{
  "model": "sound classifier",
  "train_examples": 15625,
  "n_mels": 40,
  "hop_length": 160,
  "targets": ["voice"],
  "num_classes": 2,
  "arch": "wavenet",
  "depths": [14],
  "widths": [384],
  "mixing": "mixup",
  "loss": "cross_entropy",
  "optimizer": "adamw",
  "beta1": 0.9,
  "eps": 1e-08,
  "lr_schedule": "linear"
}
Rows from block 10, named by matrix and row number. Rows with one number belong to one channel. Each number is 128 + 24 x the weight over its row's rms, rounded and kept within 0 to 255. All counts start at 0. Numbers have three digits each. After the name is the row's rms in percent of the matrix's.
# filt: filter width-5 conv (model.blocks.10.filt.weight, 384x384x5), inputs 117-129, a 5 kernel for each
# gate: gate width-5 conv (model.blocks.10.gate.weight, 384x384x5), inputs 117-129, a 5 kernel for each
filt.155 099:122131121124127133166160149149110082068082069140147160181189143152156165165131158171179165123100098079094130120115115113132111121116133135114101094089149145146153162132186194204191104115119126115
filt.156 106:128134143135137117130132134141132121115112100140154159145151131138153136141103112117109121138140140138123151159160141132158162173156157118121113116109143142149149147132135138150161104103097096106
filt.157 094:099098098118130106128114106111107120123136124145131129126125120112105103110149141139112114071078089107123055064079115134132131129135149113133134143130142124123122129142137121105107173171170155142
filt.158 103:115109117125127107077100078087182164162153167091097104106099097088106118112114096101092086158168157174173137143130136138138146150152153151157152134145131132125127128085073092081083108105104093107
filt.159 095:127120105085105122127129105076084081092096113162159144147134160159134141125123113139125109099093097083097125105084095105144141131142158090104097118121152150130163156148158152133114139155171157155
filt.160 096:100101102094105142142138167162124128132129124147129123127133121129107125129132134133156173114131126115085099107111075049133126124081093133125139153137146129119092107147138126145157125117122142153
filt.161 092:118115110108113120113120113097116120114104107138146149149156123129137143143160145143144147072081103100123096085105104115144146165169163118124123125114155154171162169143158162146146148142129130121
filt.162 103:144141132135140179182156119117105102089114115137140153140139135143157137138154157141121116080085093098102115124129132133103112129134130117112095110122097104124126135157158157148135153151134133118
filt.163 094:148147163145143203185172146160114137137138123131135119113126129122119121125192174157156143116127132131119135147169142128092114124135129117137142155145101128132131136138118104103128111094091099107
filt.164 098:140145138151154139138146138144123124131123116127131130129143131128131130148113113117113112125126133119123123131120122135108106114113132137130130119104115099105115120142143141144144139125122121107
filt.165 097:138138138154153154156168160146117095094096103147150155148138143153153157131144157157141139092096089082088114125127137138107098096102105127107122126138120125121122129147154170155137129130126128131
filt.166 104:118121107123130159160168159129131133128130124120121121127127121121121143131151145150144120125117107124123111118096126142071077084110122129137134134133097101111116132132125136137122145134147130135
filt.167 096:119111097112111126129123120098129125123113122136121123141133120113106121112165168169157154087078072081074085070046076080119112112132140131138142133131105102087118115150145140130124169171189172171
filt.168 103:124138130139146136124124089091123132126144140135141138136141142141136142131130113112088078118132126140156123139127155158167171168191203099103120121129149156144170168148141135119122094082100079068
filt.169 111:159160159140133111115124145136119119129136140148139129132122139137134130127113123126145132131123137132142160129136120132146133125111116120126138127130141126120118122123123127133129123134130145132
filt.170 098:158135163133144084105127134145139125115124120127145158137142122140147141144073075097108103179174164150145185162167145148170169146133128137119123113114147149139136123098127130145138090102096096093
filt.171 107:118134134131139121123103127113103108116122126149142132131131138139127130127111101090114108128147146147145123145153144147165158152136133126128137135136167173167152146136121117116114109096112111115
filt.172 098:116119130110131127127138131135106108110103104162150156168166158153145149156129135127139161142136130129115145129141138129160147147142131097103104097097174154151163154150139143153155123119120116125
filt.173 100:136141152145134130110097108106176161151121136094112133151140100114126149131118106078071090158166172172158133147162167146114129153158156164154137118122102116134140135091087082108109160137130111131
filt.174 099:134128126112113086098112139140143137131119124139142148144142131140145145156091121132150158158152148145148155142142120126178168148128137124111102115106182150151145139125127127145155100107108117110
filt.175 095:114105100084088092096114100112140140140148141130137140129128116128133120111084088104107122164154145144134134115102098102160166147150129150136136137131160156150149135102118117115118092093102104119
filt.176 101:125141139149146166166156138127122109117116116127145150133129133138152142146148138137116102086085097115121096114119139139103109118141148139125120124131110115132131148154150150137134141122107095094
filt.177 100:135125117107088092126127148149126122118108105140147144155161125152132147150106132141143137149136126124112174155147125091176138133123123117115120116101157139132140132110136131137155105110130127152
filt.178 095:102103092104110120132127130126133136158166172131130111101098132134122101097127156140132128162156175177190137125119142152166155145138137110112133140148154139115114116121122103093080109101099104104
filt.179 095:150126130113096077086123137128145141132141147122123114116100111126138124104083104117143143194169159150148188155150126116145146123127109143140127132144129136126115102083106131142126114125120134149
filt.180 102:093091088105104145147142120103144141129143139127129117099108126125122097108142138146124106124111111118123109089087101112099089079091116147135135155152115101108101119139135140120118141152160157140
filt.181 097:092094095095105136139137154152136129117125122129121142129121118129139125133156162159167168117113114110111098109106104102119118134120115142132127128141108122133120112127139145140140135130134138144
filt.182 108:143136149144145154171176166169077074072091092151156155156155175187182176168121146138124140130123119106111138133132132135129117115135127089079077090097142127133142137145170170163165097107105092100
filt.183 099:110099113120128153145128115100123129128136123129126133124132132126122117128149152149130101114105105124135080083079111123117108117131142126127117132120128122124137157150152139117112153154165151138
filt.184 095:145134125129126115145149135102136138148148173123127107101090110132118107088116135150126102132135143142153137130117139153126096078087120141130142146155109086068072100095120115105085135144158154146
filt.185 099:122125130145140125125136133142146155152162146104100092080092112106102091105106102117117121125126110127134116132109138143112114097104108158165170176160100107094085102124117122110122136120117122110
filt.186 100:122134124130138152156151165144111123124116120137126127124126151147138153149130138123113110143149149161159134139133144138135125115115133122119115111116154136135127137159152148139139097102110091098
filt.187 100:128124122107108096090090111115128142165162171144127104106102136121096092088092110117144135179171159130140151136129114109164145140120130121144169161177147142113109116121103093091087095123145167166
filt.188 103:114129138131128139097082112136136142176159147111121094100111105116095109111149126118127148156169177154144125145159141114102124118102094135136166164148093128118107095109091057089106133127126136139
filt.189 104:143139131127141149147140153144152138151138145098119107102106112122123115106130137155182150138126135127140127127123088117111100104100113143146139134139096097077090099117138127145128131142144160146
filt.190 096:139136143150158167162173160139109111108111104140140149143154139144144141161167164168160153087085084084103112097111123139105118118127136114097099094096128137130137149186200201181183141140137151127
filt.191 091:162147152145151101115121128137152141147147119105110101103129116116107121141122138125127146147142142124119153142139125130122106104084099154152147143114125120116099113087097104122140157168163177165
filt.192 098:153150143161159111128119132133143139145145160115114101098096125122113111111121149131139135169161171170174153136147177169137121110114105139136139138138141130116108109122124105109098135144141126123
filt.193 102:131126117131117107133149138136147157148145149105099100098103104108110111106139149173158149128122112121104127110106103097119095097092102161155145146145103083084090091102112116122133136151157163166
filt.194 101:140144139140153135128128121123180171166166167084096095097110098105110104109155157127118103141161150155161141143150157165073082084112104166151154150158095092103099105086083090079077146144141133124
filt.195 096:141148135138141083080064099116145138144141134121129124124124109114115115103083097080102124145129130126128139140140130120174160151130108118120124130130134129129116095087090083096100131134141146155
filt.196 099:133136153150140096105099117112123123130134131135136130124125138135132134126073069068085102168149165153147161156173158142173151165158150120121115120121152142139137127110113106117120091095097094087
filt.197 096:125123128089106075082094120117129135132149139127114124117121129119123116120115123109146145147141141114115141134129090086163148136104123131144131142131156140134104115095102104123134117130146170176
filt.198 106:124126132132126144164177180173078070048073076160165154153164183170191179170142138149140139121101091095085122128136129121137129132132126097098081097095141132140140139145148161174169107106095103120
filt.199 100:128115143148163142145139133115112106106109115146157143138130146155154148144125126103092070148151154169166135138154182199122136139158174112109099103112116127143141151122139110101090117124104093076
filt.200 096:114105102107094149142145136118114109108104122138150151151135125135140150124192183181178172141124127106106118108115101082124130132139126114116103108131136159169173153143149153155137126139136143160
filt.201 100:158160151152147165160173172158119119138125124140141126133129143145121137143160165179189168109096097098095150140129129123134136109113122108103131123125145140112124133167167169185180113115141128138
filt.202 102:142148140136137106103107134155116128125112114122136132144147127139133143148094091117125157179175157134138159169143129134146167144145146132118125112109132139131133138118130124144156087079091091087
filt.203 100:135147137145140132132154147166157160145158157094100102099094110115106112112119119125130141148154155156160143146128142128100082083079066152143142136142105096084090081105109123116121131134135120133
filt.204 095:097097097099106125132117102095113113113111105130125123125137118116113122134154181157155149074055069078093086058071067092118108114127147140149142138127132119132130169163158144135115141154153160156
filt.205 097:149162164157161127135122113115165153156145152089110106109105099106114105098112111116092090141153165170177152149159147154114115118113116154150136153147101097107098091084092074076079134124117128114
filt.206 096:110094106118119137144165174160114110111095119152162152152155162173166169166122137143142132137126123107118134123123121117150147130131133114101123105112147156138131123147156175172164089082085097100
filt.207 094:117112118130136138138126145144120118108117115160167165164145150146150153141152151145144133126137137132127122119129137153128123143122118092088089092108151147163133135161157153146142165151147138141
filt.208 095:132123146133143127119136124134134145158160151130116110099108124115108096110097110119122120153141146136129164147146117111154133125117111133146148156144138120098092095117113117113127115130124140140
filt.209 102:116120117118129123129124139133104126116102117130126122132130120114115125128146148150136136064070073078104097082079095115110090086097117141149136127129089088092106106133121136135131191193204181180
filt.210 104:123126125133141136140172160158136133127116134103114118118112115122130124120140154178184158102097092086098132131107095111088087068082083161149156141149101095096099107117120137143138161157147147149
filt.211 105:099102111117115082070074106110141150144140141126120119138125119111114119129102096108115097181198187162166137144143131132146140143135122137141143136132139131131135125098087100113117113096099104107
filt.212 108:127116114112125112154140113108142140143146146112109110113105115116109102102116137162139118129128111124117137100091112121124094092102116143133137154151116102102112119105117131111108145149159162157
filt.213 103:107118107103110128118127128119180180157143136081073084092102096096102119120131111133144148155151139124137135128125116114069069065089106179190181172157087095103113127103086112116122146146148144141
filt.214 093:084108129120118139111126132147128132116116106133123126129136144136137151146161140160160189119127126110105088121128117107113125116111107112128115120122118131124119118143130138146162109117103122125
filt.215 103:147142135150154126121169118117157127118119129099123144140135113137147146139124104120087092129106112113119143125116136131109127102147125152121107111125098125116139123132131162130126131134138119112
filt.216 099:145160162140159153138110135141117116118117115137141134128127144148137139142138127105149141136127147131126140135171139150145141170137137119122125112115136141140135128129149121140146110101090118110
filt.217 102:116112092105096141129136102098112119112114119130128131121127134139130127119129130137103098120110083092093114100061087093126132106119117130125124126125122137112112123141139148116137131135165163161
filt.218 098:172163161155158118133135152153116123119111111133135137148136128141135131145107101123111132132137134132132143141150151139164149150153137119112111099097152162149142138139145147154154106115107122111
filt.219 105:163177169162133105110128136122124125118128124141140142151146123122136142146111118131134138118138131137135151154173147137143136147140139123125115112119148143148151148128127129136143116110117107126
filt.220 102:137131140135146140127116115131162179178170143092067069092106088068073088112129127108108123129138160150140120128132144148093081092102099161182179171148088071094092107101084079068096152164152140132
filt.221 107:138143133142131135133140150159140152140141135099104107111107110127125114126152132147142154105134126127128108128126129117077085072074088155153148138137091075080069082136127131125129170157156156163
filt.222 097:134141153171171179148153126136147148141137143113115111123120111113111117123147121128110116133135136135136127144156166160100129133135128150148132135138104126125140136132122128137142108094100102103
filt.223 100:102104116117129125117140134142136123125124129114121106109109089084103096100139136146144152089075084092096089076074092095104105091089080155149154161158098102090082077138145149151146179167170164166
filt.224 097:140146145151154126124121107114062087085096106188166158154151181158147134141106105090083073085101107110116128134128156162155142142163152072096102098099176166152166163190167168138146127128132121111
filt.225 107:108114103111113098081094119139151170196185147109090064074091099080069063085108098101114130153164162157142127131124123118140140131117114141161179179160123122110102101101076074093121123125123122121
filt.226 098:138122129117131093088093095120139130131123126126129128129119112101105109108111122142137147094075070062073122088067047073150144142133124136133125129121149140129128127119126135145158170192190207173
filt.227 099:137134139140126089100116144133128127129120114149145142145140130136140144145104116114148124174167154146137179164161144137171171159136146120123115120116161162158143142117120125143142102099107119121
filt.228 103:139164148141114140130132122118134153164162184120093091095083120105098084079117110106116111145158169148160144159160145134117100097096096138153161165179102099086087087119100092097087119114127137130
filt.229 098:162155149141144134132131106085144145152169165113113105104102109102091081084113124117102096146150151155155155141158156155143134144150168124140151166154104101107118120112113088090091126139133120131
filt.230 097:087089087102105120132111119132153134121132131116126130135141110127126143147162164156142137130130128138145121113104111107106118120119126143131132118122114122126136129116137140148148139132144125116
filt.231 103:127133126120126154174169144148141140136142152123116127115103126140131128118148157148147138168171170181169154144137136131109101100109127133136134138143107100099099111125118134115114104101101100101
filt.232 107:103109118112108110104079122138134157187161147108094078093098101089071084096138142125151170140157167142129109119133110109129124122112105146155189166146141128119111110119101069108127147143134131142
filt.233 100:123124125128128162145151152140184188167160174073056085088092084082096092078162143130138120170159158159160135138151141138115109111092106178186177175188084083091087099104093102119100143142135138134
filt.234 101:116119119125123110109112112126141144147139120111098107113124102106111113133121120131123122112121126120120118112126115117112115117107118154168151153134107108116117132107112114112134151148138140129
filt.235 101:112100114103105144133141127144157157149152148098097116110108099092103110117127111123110132146149133141133099099112107111081086103118107165156151142146095109118125118122115126129118145141131128139
filt.236 101:098103112124121152143138124127148150138133142091087090106113094081096100110160156144145147121113128130124082099114122133083086094106120151153151154145092096111109123121115118114114170165148148147
filt.237 094:149169162165149130140133144139146148143122142112109118133123124129142142142138123124122139147150157143150131154167152142108128128126125135152145129135111102125122110117107103125125110108092094100
filt.238 094:147146152154165143126126128125126138138136133131130124120121131125125129127131102105126130133156150148143117152149153160122131140128123124139130137132124125122113118126115099108117119112109118122
filt.239 097:147143167159160166145115121113091104114108118141142130142127141142129139127163171153123104090092106128123122123146141146110110122152135106118128126130121128138142135166164145132119128130108105098
filt.240 105:103102111095094116103091105107143155155160145114110097101110111097094092090120113101111107147150154145142119124136119121135129140124121153159173163161123135133122122111098083091097118125118127131
filt.241 101:135143142159157128130136133139092103081085077161157173169183146144180177185158144135120122112125136131124110123155149144143125146142145115115083093069152138158162160158149156147150106118087084080
filt.242 105:125149155148131117109097111125141141147154147107119121104114094102107100103144130128136133118123134126121122133148129128113121116115114155166154166142103122118112121108100089086108158160146152162
filt.243 093:135153149153138111105113091096126133135147144125120130120106119121115117107096095082059066145137146159149119139137155131133154151154147130145137134146133120134137142127113099083081121120111111122
filt.244 100:138144146159178132118116086098142158165177169106107103092108106096090085086112096091082080115118120123140129136137150166136137140158145153159157168156137118123130131123108102084090125125113121097
filt.245 102:168183171183172124134129127125111097082106114148151161143137153158160139131132135130136138123122111110106165160146131127143141153134133114113109125125149153159135121131124133130130113102102127139
filt.246 107:100104106113113108086089091105149126131112130122130135138133121125143148133098091102084093172172177169168119133135145145138162154160141136127112106117119156151162140110112109116120126111117099120
filt.247 102:114120114122125125131136130133112115114132121136135131121132134130129122129158165184183158099106107112121110102094098119125119107105122127114116125124153131120112129160154154138138164171174183154
filt.248 098:100080102095107119123130124124132115113082088116138133159161114128132160150138155162158159130118103098090122114108115112127145128141132141125113090091154152148156157123143141181168128136144130135
filt.249 096:101100108100109129116096107106140132127116129126137137147134127136145141130138137135138129109110113114109097092111109113128135144147143121118127107121138137161157156138139131143123129131117116117
filt.250 100:121117120133131123115109103109148156150153138121114117116118121113117123122100094092095102150138148157148143143147157158128127129136137133145147141134131125125129134119105100094103113114115116116
gate.155 096:106096104094104126147135137116139132136151151111108122103113114117114105112101128098103083136117129133143137108109092132114078097082119149144135136132113080094090116111114116115094138163155177150
gate.156 111:138140139143141140159144140124147143137141133095100093104117102101102114123154162149137117107106112121123109106120126139072049077083122148146154143131082069099105139112117106116109187194173158143
gate.157 101:126122119122125112119120129128145152156158158113096089089079116094080085093115113097121115139140143135135115123126118123125111107103105144155159156158103084086081088118107103101100117112110131128
gate.158 103:103106090102095133125109116105130124127127132124121123126130126125127126134108115116116115129128120120127113109089096105108113115120133134136135127123106118118132122136134136137132131144146139130
gate.159 097:131130127128132044065089119136148132119118110117128136136136118133135139144079066069106125127117128119117138133120118102184179147151148139127117110105165160131150139099115126152160119119114110108
gate.160 091:105118103111098184176180146144133138115127123104116128122124121130133128141184162161153161145146146147132109120132136130066088117125133123114109120120107105138141149132122135125148156147139140133
gate.161 090:097098103110113147129134115117156141140153158109126123103113115113112099101143132123110114139140136155145082093105120110100114133138126154146141158167110118126132121129125125109108143135125135139
gate.162 094:141134132133135136136139118129133133142149130144123122122133146151137126147107114087097086162163171184192122130143150156119125126128136125128120136125105093099098114114103100086097109105097094076
gate.163 098:118107123118128163164159155167141140133136135127134127126127117131122121129147163134128127129136145147150122121125135129102095108111110120119118115117110113119106109139129143126131157150148125133
gate.164 110:134138140141130111102107115107185178175162158064065087078081062065081075076104098106114109143150132140127129132123124113112117113112103191187169173154102116111108107087082091096102160157171170180
gate.165 105:125113119117113125131138135130179171166149149061079061085100064076068083092132134151131124130126129133130120123119120129088081089101110196185187172154088081086100111087091087084086166156155154143
gate.166 101:079078068077076131137126121111097110121131119163159139129149160160138126149131127137113116116111111126119113094090104103145136131147144100111128137122173165156158173145155137120128097113124116113
gate.167 102:106109098118122102114128123111157144144149141109109101100100091099095090090116127144129116109113093100106093085065086096116106091097109158152155162153115112102104113111125134119121177186198180169
gate.168 099:093107105115125155151162157154120122117131132119126114111115132126131119122167159169150151120111129126136087107109131133083091089090088113115111130133106107115108112140128131118114143144140140131
gate.169 094:125130137161148133158148144154151160157156162096104095107108115122110121120133139150146155143144151153151138142141176169120121124132113152143154145149125107117127117105110125119130093093076062064
gate.170 098:123131138131135167163172148147087088102103106157172155152151174171163154155140138135139130136141141147142135131132143144126135125140132095090097117097131146137137139163146153132143107094094094092
gate.171 095:127126121129127149146138134147119123119117128149136146148140142142146143143183176154150149146148146133140120119134136124112109102126115101122105114115145147150152140154152147137141124113115112114
gate.172 097:143138137126120138145142135121164150151160160099103101094098107113108097103106121122118113165168176184182133116121120128121097096105117141135143144139103091079085103106113114100100136141146146130
gate.173 100:102089090100103111132137125117151141136139151110114102112122120113107109122109136143137108119108100111125118106091089119124113095091121151143153156144131119103105129108117134128110171177188172156
gate.174 105:128121116129125106083074086089140151155163155107111099084087117105090086087127119124135143135131130127111118116118122110127138131125116137143161170170133138128121118103090087081093144132145145161
gate.175 094:138125130131143119141137136138120126139129134139129122129129134129121119121126139134142129104115114113124109079097100119113090089093101117115117128131125124115112119122121123118116180186181175163
gate.176 096:137130126131124139125144124123142146144151146122130120126113121123114116114123142143121117145134138131138119115113115122124131126128141133136141131138122126123135137128122115111110131142134143140
gate.177 097:104104116122134144148139137132097107112106120166174155156157174170157155147157155158140148122135139141142114116138137141128135126148147091100119106111152147152152152176169169162139119114114112114
gate.178 097:148159160159153124136134127133143141158157146112121107096092102099097096094135137133127138103102108113103119131126139136093098092076083144143154163170107110098096101127131116113101180180182177167
gate.179 103:156159174169176157162165147142139139138152148109113116110104125122118112111135139142127108147142148158159145158160158180106098109107129132136128133133100101097097109126134124120109118120113118109
gate.180 097:096109106120119152150162159156123103109100104142142148145154132142142150150161168172178178115120120109126105093106110123131122127124135112093098099093132127135140150144145151166154127124122112117
gate.181 103:174172154146139095080100081091143136143130130120126120119121121117118121121092096097090094147150146145126189195166174155129147140155142131137134133125123129129127125105107102103116119115114107116
gate.182 103:165151152146153149127139126128152149141134126094101101117119095104102118121138134146131120109114100107124130133129134149075088070099113182176168149148066088072110102128130133128120162163163162152
gate.183 103:127128129121114152143156148148112111101098089158162170160176174162173175185105107112110115172171153160147141146149138134160162151153156096087074084075152156160157150124125148146164092091074094089
gate.184 098:120116120120119116106102083109161164151159164100106108098088098098095090094127103103096098126137133147156121133137140140136141157150146154146142151150129143150144138123101090092091127117106117107
gate.185 105:139139139144148138156158136139152142152155158108117110102106113118115110105150165158125120145133145148154104097106121135091087085115128141131133142142115106097111121110129123118105159161149146134
gate.186 101:161161157159155127138126146129136137132120128103101100113105093097099116097142129133139141089090094083088119129124123121091081090096092161146140135136102090094091097086090087103105190191189191193
gate.187 089:100104102093093148145146114118126129138144152128110105097107129121124123112127143142143132133138139146157116129122141145101102100106119125134121132137096104100120117141125119112120143136131138119
gate.188 100:121114107096107128138141136128122131120140136138140127112127124119121109115125135133160162139123111113113112107093077081135125108102119113114119138122147131137115130121134143133138128135155157154
gate.189 101:135126120114113132132121120117140127125124126141157148142132140158150150145121144123141139181151154159142161147149139134159152150132132115095109122118168165153153164105130128129122097113114118143
gate.190 103:132135132137143150132128109111163148159156156098108096108119098105089102107165164153132112120114117136146119121117140156067080095116137156154149149143065103106127141121119102109102192194194172147
gate.191 103:139138140136131161160164148148156163163158162108102094095111096099090094099126124128123129150154158150157130136131132132106112088102113160165167170162083070066077097126114117104103113117126127117
gate.192 105:149144142148150119137148138143152139135145131117123131119117129122120118115110120166136143127110098107097144137114103122128124107101106136137133136137133113107100105128132150146137147148154150157
gate.193 107:176168159171169124134145139117130124126127133131125147139144142147149152149099107106099085186171172166182176177162160173138133133134147124120099104104135138136141140104100106114097099109100093078
gate.194 091:150156150160160161154162166160149165158162159099078096096096107094101093099167163172176183144148143141149137141146145151107100093103104134144141133142116104111123128119098109090090123129116120117
gate.195 101:118117126119124115106101092108147136154143151095112087092100077089073084082123118111108105116115119113117097109107095109114123114111116176152176176167088098088102103099100087092086189177184196178
gate.196 098:104112091103101109113124113102102106088081084171178176175182163168172180156146128136120113137133116128130128127111130132165159168174185070083089080085166163157172173146152162163150116119133118121
gate.197 097:121118122117124117116121111116137141132146133117113128125125118113123117129152151146143127109112112126121100094092106109121128128139139147160144148148131138139134149133125134126125141145144140126
gate.198 105:127133120126126154156151159163142132147134142113115106115101129127115128114139145142162166138122115100108130126107100097094088071053037150141154150151121122105104082129137135140135133148169161171
gate.199 102:195193179173173137135128135128127126128127132119122112124117110119120123120130122115118115130127130133117155151159168160115132135130136139128136126132103103112118107104117111118105140133129120129
gate.200 097:130129120108096133136126129119154142152154169122120124115104114110103099089143131138156142155133139123126140123108095098137142143135129132130135142149144136141128129122127124138120125137159175179
gate.201 101:088080088097103140138143131124119113118123125135126131128128122130125120125128143147145145084082082076099068060075091102123105124105120128131120126125134131131123131144153158152137153163165156143
gate.202 101:116105110119134135128121107113149156141141137123122117127119119113118108121152145139117102138137152152164102091104129152105112126143146135132133136130099102113110128125126119106099158154138142122
gate.203 095:138136142146150134123125133132147161174173169091083070062066111094083082088134131121114119134145167154161106129129136132112114112108107154165175191188089086088089091109090066060065128130126120122
gate.204 098:103103117129144151147150145131138148140156163116112117107105129113112103103134141163146130111112114121152109108117139161084079085105124139140135159141139123128123141134121124111107180183181153142
gate.205 097:115102106120107146156143152132143149147149144110107099102106117123104115113124140142151144119129122140145114120111127131099083099092105143142145151144107090107099113124125133120117138134150138141
gate.206 101:129129123117113147154158153144125111110115116144143151148139150148148148143121151153163149148138146140137155137134130111133120123125129111103110113115124127134130124150159156157157101117116122120
gate.207 102:104106108100100139139127127103177175170175165070070080073080092087086085086122120103100097182175177176168131128136126135101105124122146181175182169174073077096107122101091071085076128128119123120
gate.208 108:139138135143143162159159164146133133127130132115120128120125124118124127141149140145142129117125129133140119109118130140067065096105119146145131137130077072100109117144141139139140153136129125114
gate.209 097:094109103121120155142126131124119116113110112138138145152138149147154144146123098089101113123142144144139098103110119131110124137148147109109107105113118128132133132149139146152151136125118110116
gate.210 098:101090084081063097094100101102105115107112121155135147146132137127144138134115106116125130125121113115122110114099101095149142140144132111119105106104160147152158152151141164151143146144151149153
gate.211 093:128117128122139193177183163146121129135139134137134115120129151131122115130111124130109106164163142149158131121107124149104097084100125120143136150139126126109124125133125118113109129134143142116
gate.212 106:137138143145151148154154143137102083080099091155170171171163174185185177178149159172151148117112106112122116114107127131130130121149150089074077081081141148153155154183204207168162125126125110115
gate.213 101:152162157156157113106106114124118122107106110148138148157156149140151167166081083081105123168163156143132169178171163145156150155144129100110094086089146137153149129115122126142141102108096102125
gate.214 096:143143140137126172149136128136123129148139136147138127130138152143133136143119107093091107159160176181166165166166168157125127123133130102112124113117144143142147149145128123123128103108110107117
gate.215 102:072079080087102128118127120131108108107103110158154145157157140137139143150144126136137152109113115111106091100095108102137145130143129111124126117114152157154162157147137124131144135130138138137
gate.216 099:127131121120118118116128141145135133099096084110123154166169103117138160162129127147146158106100088090070109112083098074114134124136124147125101092082116132138145135126133162184203163151156142163
gate.217 100:118126125122124138142157146133120123100106108137147155154148143147156164159131137144149136128125130142140121128128143134147140151155164101102089086104136137157154149160178202199174135113118110113
gate.218 101:117116113123122142140138135123112103091097098148142157152145139143157144131165179163152150097082083093089106106107126112129131143143145109106101102108139138161154150171197197180152138126127116132
gate.219 099:125132135133140153161156165148114109111109099147159157159174144159160157182192182159190178094096124121113087099128122130115117128128132113104112102094129140150142151180183175167168149135122123124
gate.220 097:121117112120114149144137149145155150138123142086087105117111109106122130117135144128130131158159157156154113121111119115088086099106100156158142135140107101128131123116117128131135159152149145143
gate.221 099:136132127127130137145149159151153153139144148105108105106101105109108114097152153151168151167164166165163131137138124130113108123114109141136148141152108114120108104119121113118116126121113114124
gate.222 102:095085100099100128124114107107096113125145133151141122109106153137134121110142126145134147104116121130135079089085109110115113113114118097111119133145124116116120109162149134122119144147150155149
gate.223 100:166173157174155164162135124114127121125139141141146125130124147140124132121124112113091092144141153163160168163157187162125139128143142120124129135139120124123136122121122095087082104101109098100
gate.224 097:119118115121118111099084082096140130146146131104109086102106105118098099105112098105095118122120119118125129135131137144140133141152147140137160158148133133133139145106103092096109165150161149146
gate.225 098:105107114109105160151140145125122128133136155132115115109100137124118118112141148151142124127133142144160116120123135146087077088114095122119134149143091088091096095133136117110108156159149149138
gate.226 097:184176175160171127113105088086111112119123136134145140127128132140137124122132112110097092103122114117122143147147147152119123125147148114118121141127134155153156151131133131125106152145143137132
gate.227 096:095102109112109157145161125122127138145159157141123120112106141117125104099160125152139129135158158156159123136131145142130149144160161112124133151153132141138140138160135144123125115107098105106
gate.228 104:110124131134124144142130117102130131129132143115124119101113119125123122109192191166152134072077082095091056066090123115085094093118114142146137139141101117124131129154147143116125165162150146153
gate.229 096:118115121123124096097124134128121128116121121139150145149145131132144129139116112139153157137145128130138143155148143134148151129128134120109103113109155162158140136112123131134146131118129149136
gate.230 100:144136125125111144150149149129154142138132138108113129127127099118123122126155164175168164147146139146145146125119115116103094101100128139127124119125071081101092122104125127129123146148139140146
gate.231 104:132136129133130137157149147136133134126137128128136130118117122131125129111128141141126124091097090099097103102096100104109088092102098141144145143156107105124108114143142155147143166163160153151
gate.232 102:097085091099085141137121122114123141146144129138127118122126125115116106113144137146125129116120118138131100086086098092127125117135127105117130133129121118117132130146140127113128125141143125141
gate.233 104:139135133137139123110113108119093100110112119145144134145135150140130133134111115102100110132136151148150127138144154148157176163183163117121126121132160157159183161138127124110110121113104118113
gate.234 104:134129132121115111105111109113171169155161157091093097099103086081097089092112120119133145162153159154150141141145137131117117120121110159157155153151122128130123121056050055055080161156145155146
gate.235 093:158147147143146154158145132126153150137156143102105112087098127137134110119150151147150144151143141151146152131126124146106111128119143156142151156142116116133123144128140132123115114123129132121
gate.236 103:184173186172175134144135140147126139150149147123121109108103136122121116110083099108111120149153152158149172171169156155128124119123116148153149147158125109098103095113115123114119087097109106119
gate.237 099:170175170169173116130121119123131127119127120129138133134128133139133138132113110121116130122134117119126151166153161165114119120131139120112116110113120130132140137120127128124121141139141142145
gate.238 104:127138129135123120117121123120172155176175173087090080081086077081072067067138141126136124129131134123137120125123122115123110109101108150151170170180115113122116117108112107112126174167172170174
gate.239 097:097096108115115122129125126124133137135139132100118119133126096108111111123168179157153131102102101106111083073088089107092093092112122144146137135131106107114114119132138132143139183180187174164
gate.240 100:100103090084084122125117113099129114120124127139138131143123138150144129130124131150136131144127118126135111105097103090132137123124126122103117121116136131123134125123141126124119120125133131127
gate.241 102:171164142134128103097105105091134130120121124139138148145145131135142142153100101113102098151144135140143180180152155157146137139143152119110105103101133131134148140086086109114114115117128121117
gate.242 105:134137140152143137168161150137150134135132141106113118122121109119131130121153172150145131124110122134141093086103121121085071090118120153132142132141087077095109114138147141136137153152143134121
gate.243 095:094083076082094091100115108114133130135144130124124099113110112110098104100124131144156137098095102103113102093067068088134128103110119133133148148159115126111096111120120114125117160156181170167
gate.244 096:121107104100106124121095102099114123123142150139139137120121142142131122109130147123141137113106110122122101078091098106114124130115125099118130131154135121130123121141140132135115162161176171173
gate.245 103:137141125121123136141140141132167177173161177075068074079073080088081090077137142123146131164169158155152146141149123127087086099097104179173167157174091094112117109082102092108088146157145146149
gate.246 095:130122128116127192198206197192115114100101115145152151144139153153154156153138161149133148124110130123125125120126112113107107123119110115111116116120141140145134119146154155159138115117115118127
gate.247 099:155151152143150114111121114107157141148145141109114113109121114116118120126096083090078082165165160170159154157151150167142143118141132144152148148153128135114129115096081096093088128124127124117
gate.248 098:155153149149154133139143133132155147154139144107114113115118121109101115110115133128130115109116117120131135121123116136096074068096112153153163148151122098092110125111129115117122197210215204177
gate.249 101:083085076083085151154139140139119120126124116125135133139135137129133139132141148143133144128127127134134090095110115110107118119113111121131128123129123132144141134155149130128120144145139136141
gate.250 099:119107099094099088090091107087152141147145146107112107111106096101097104096118132136147144113105112113117099090073069073123110113126139160149147149151116101109108120110112121117115184192196177166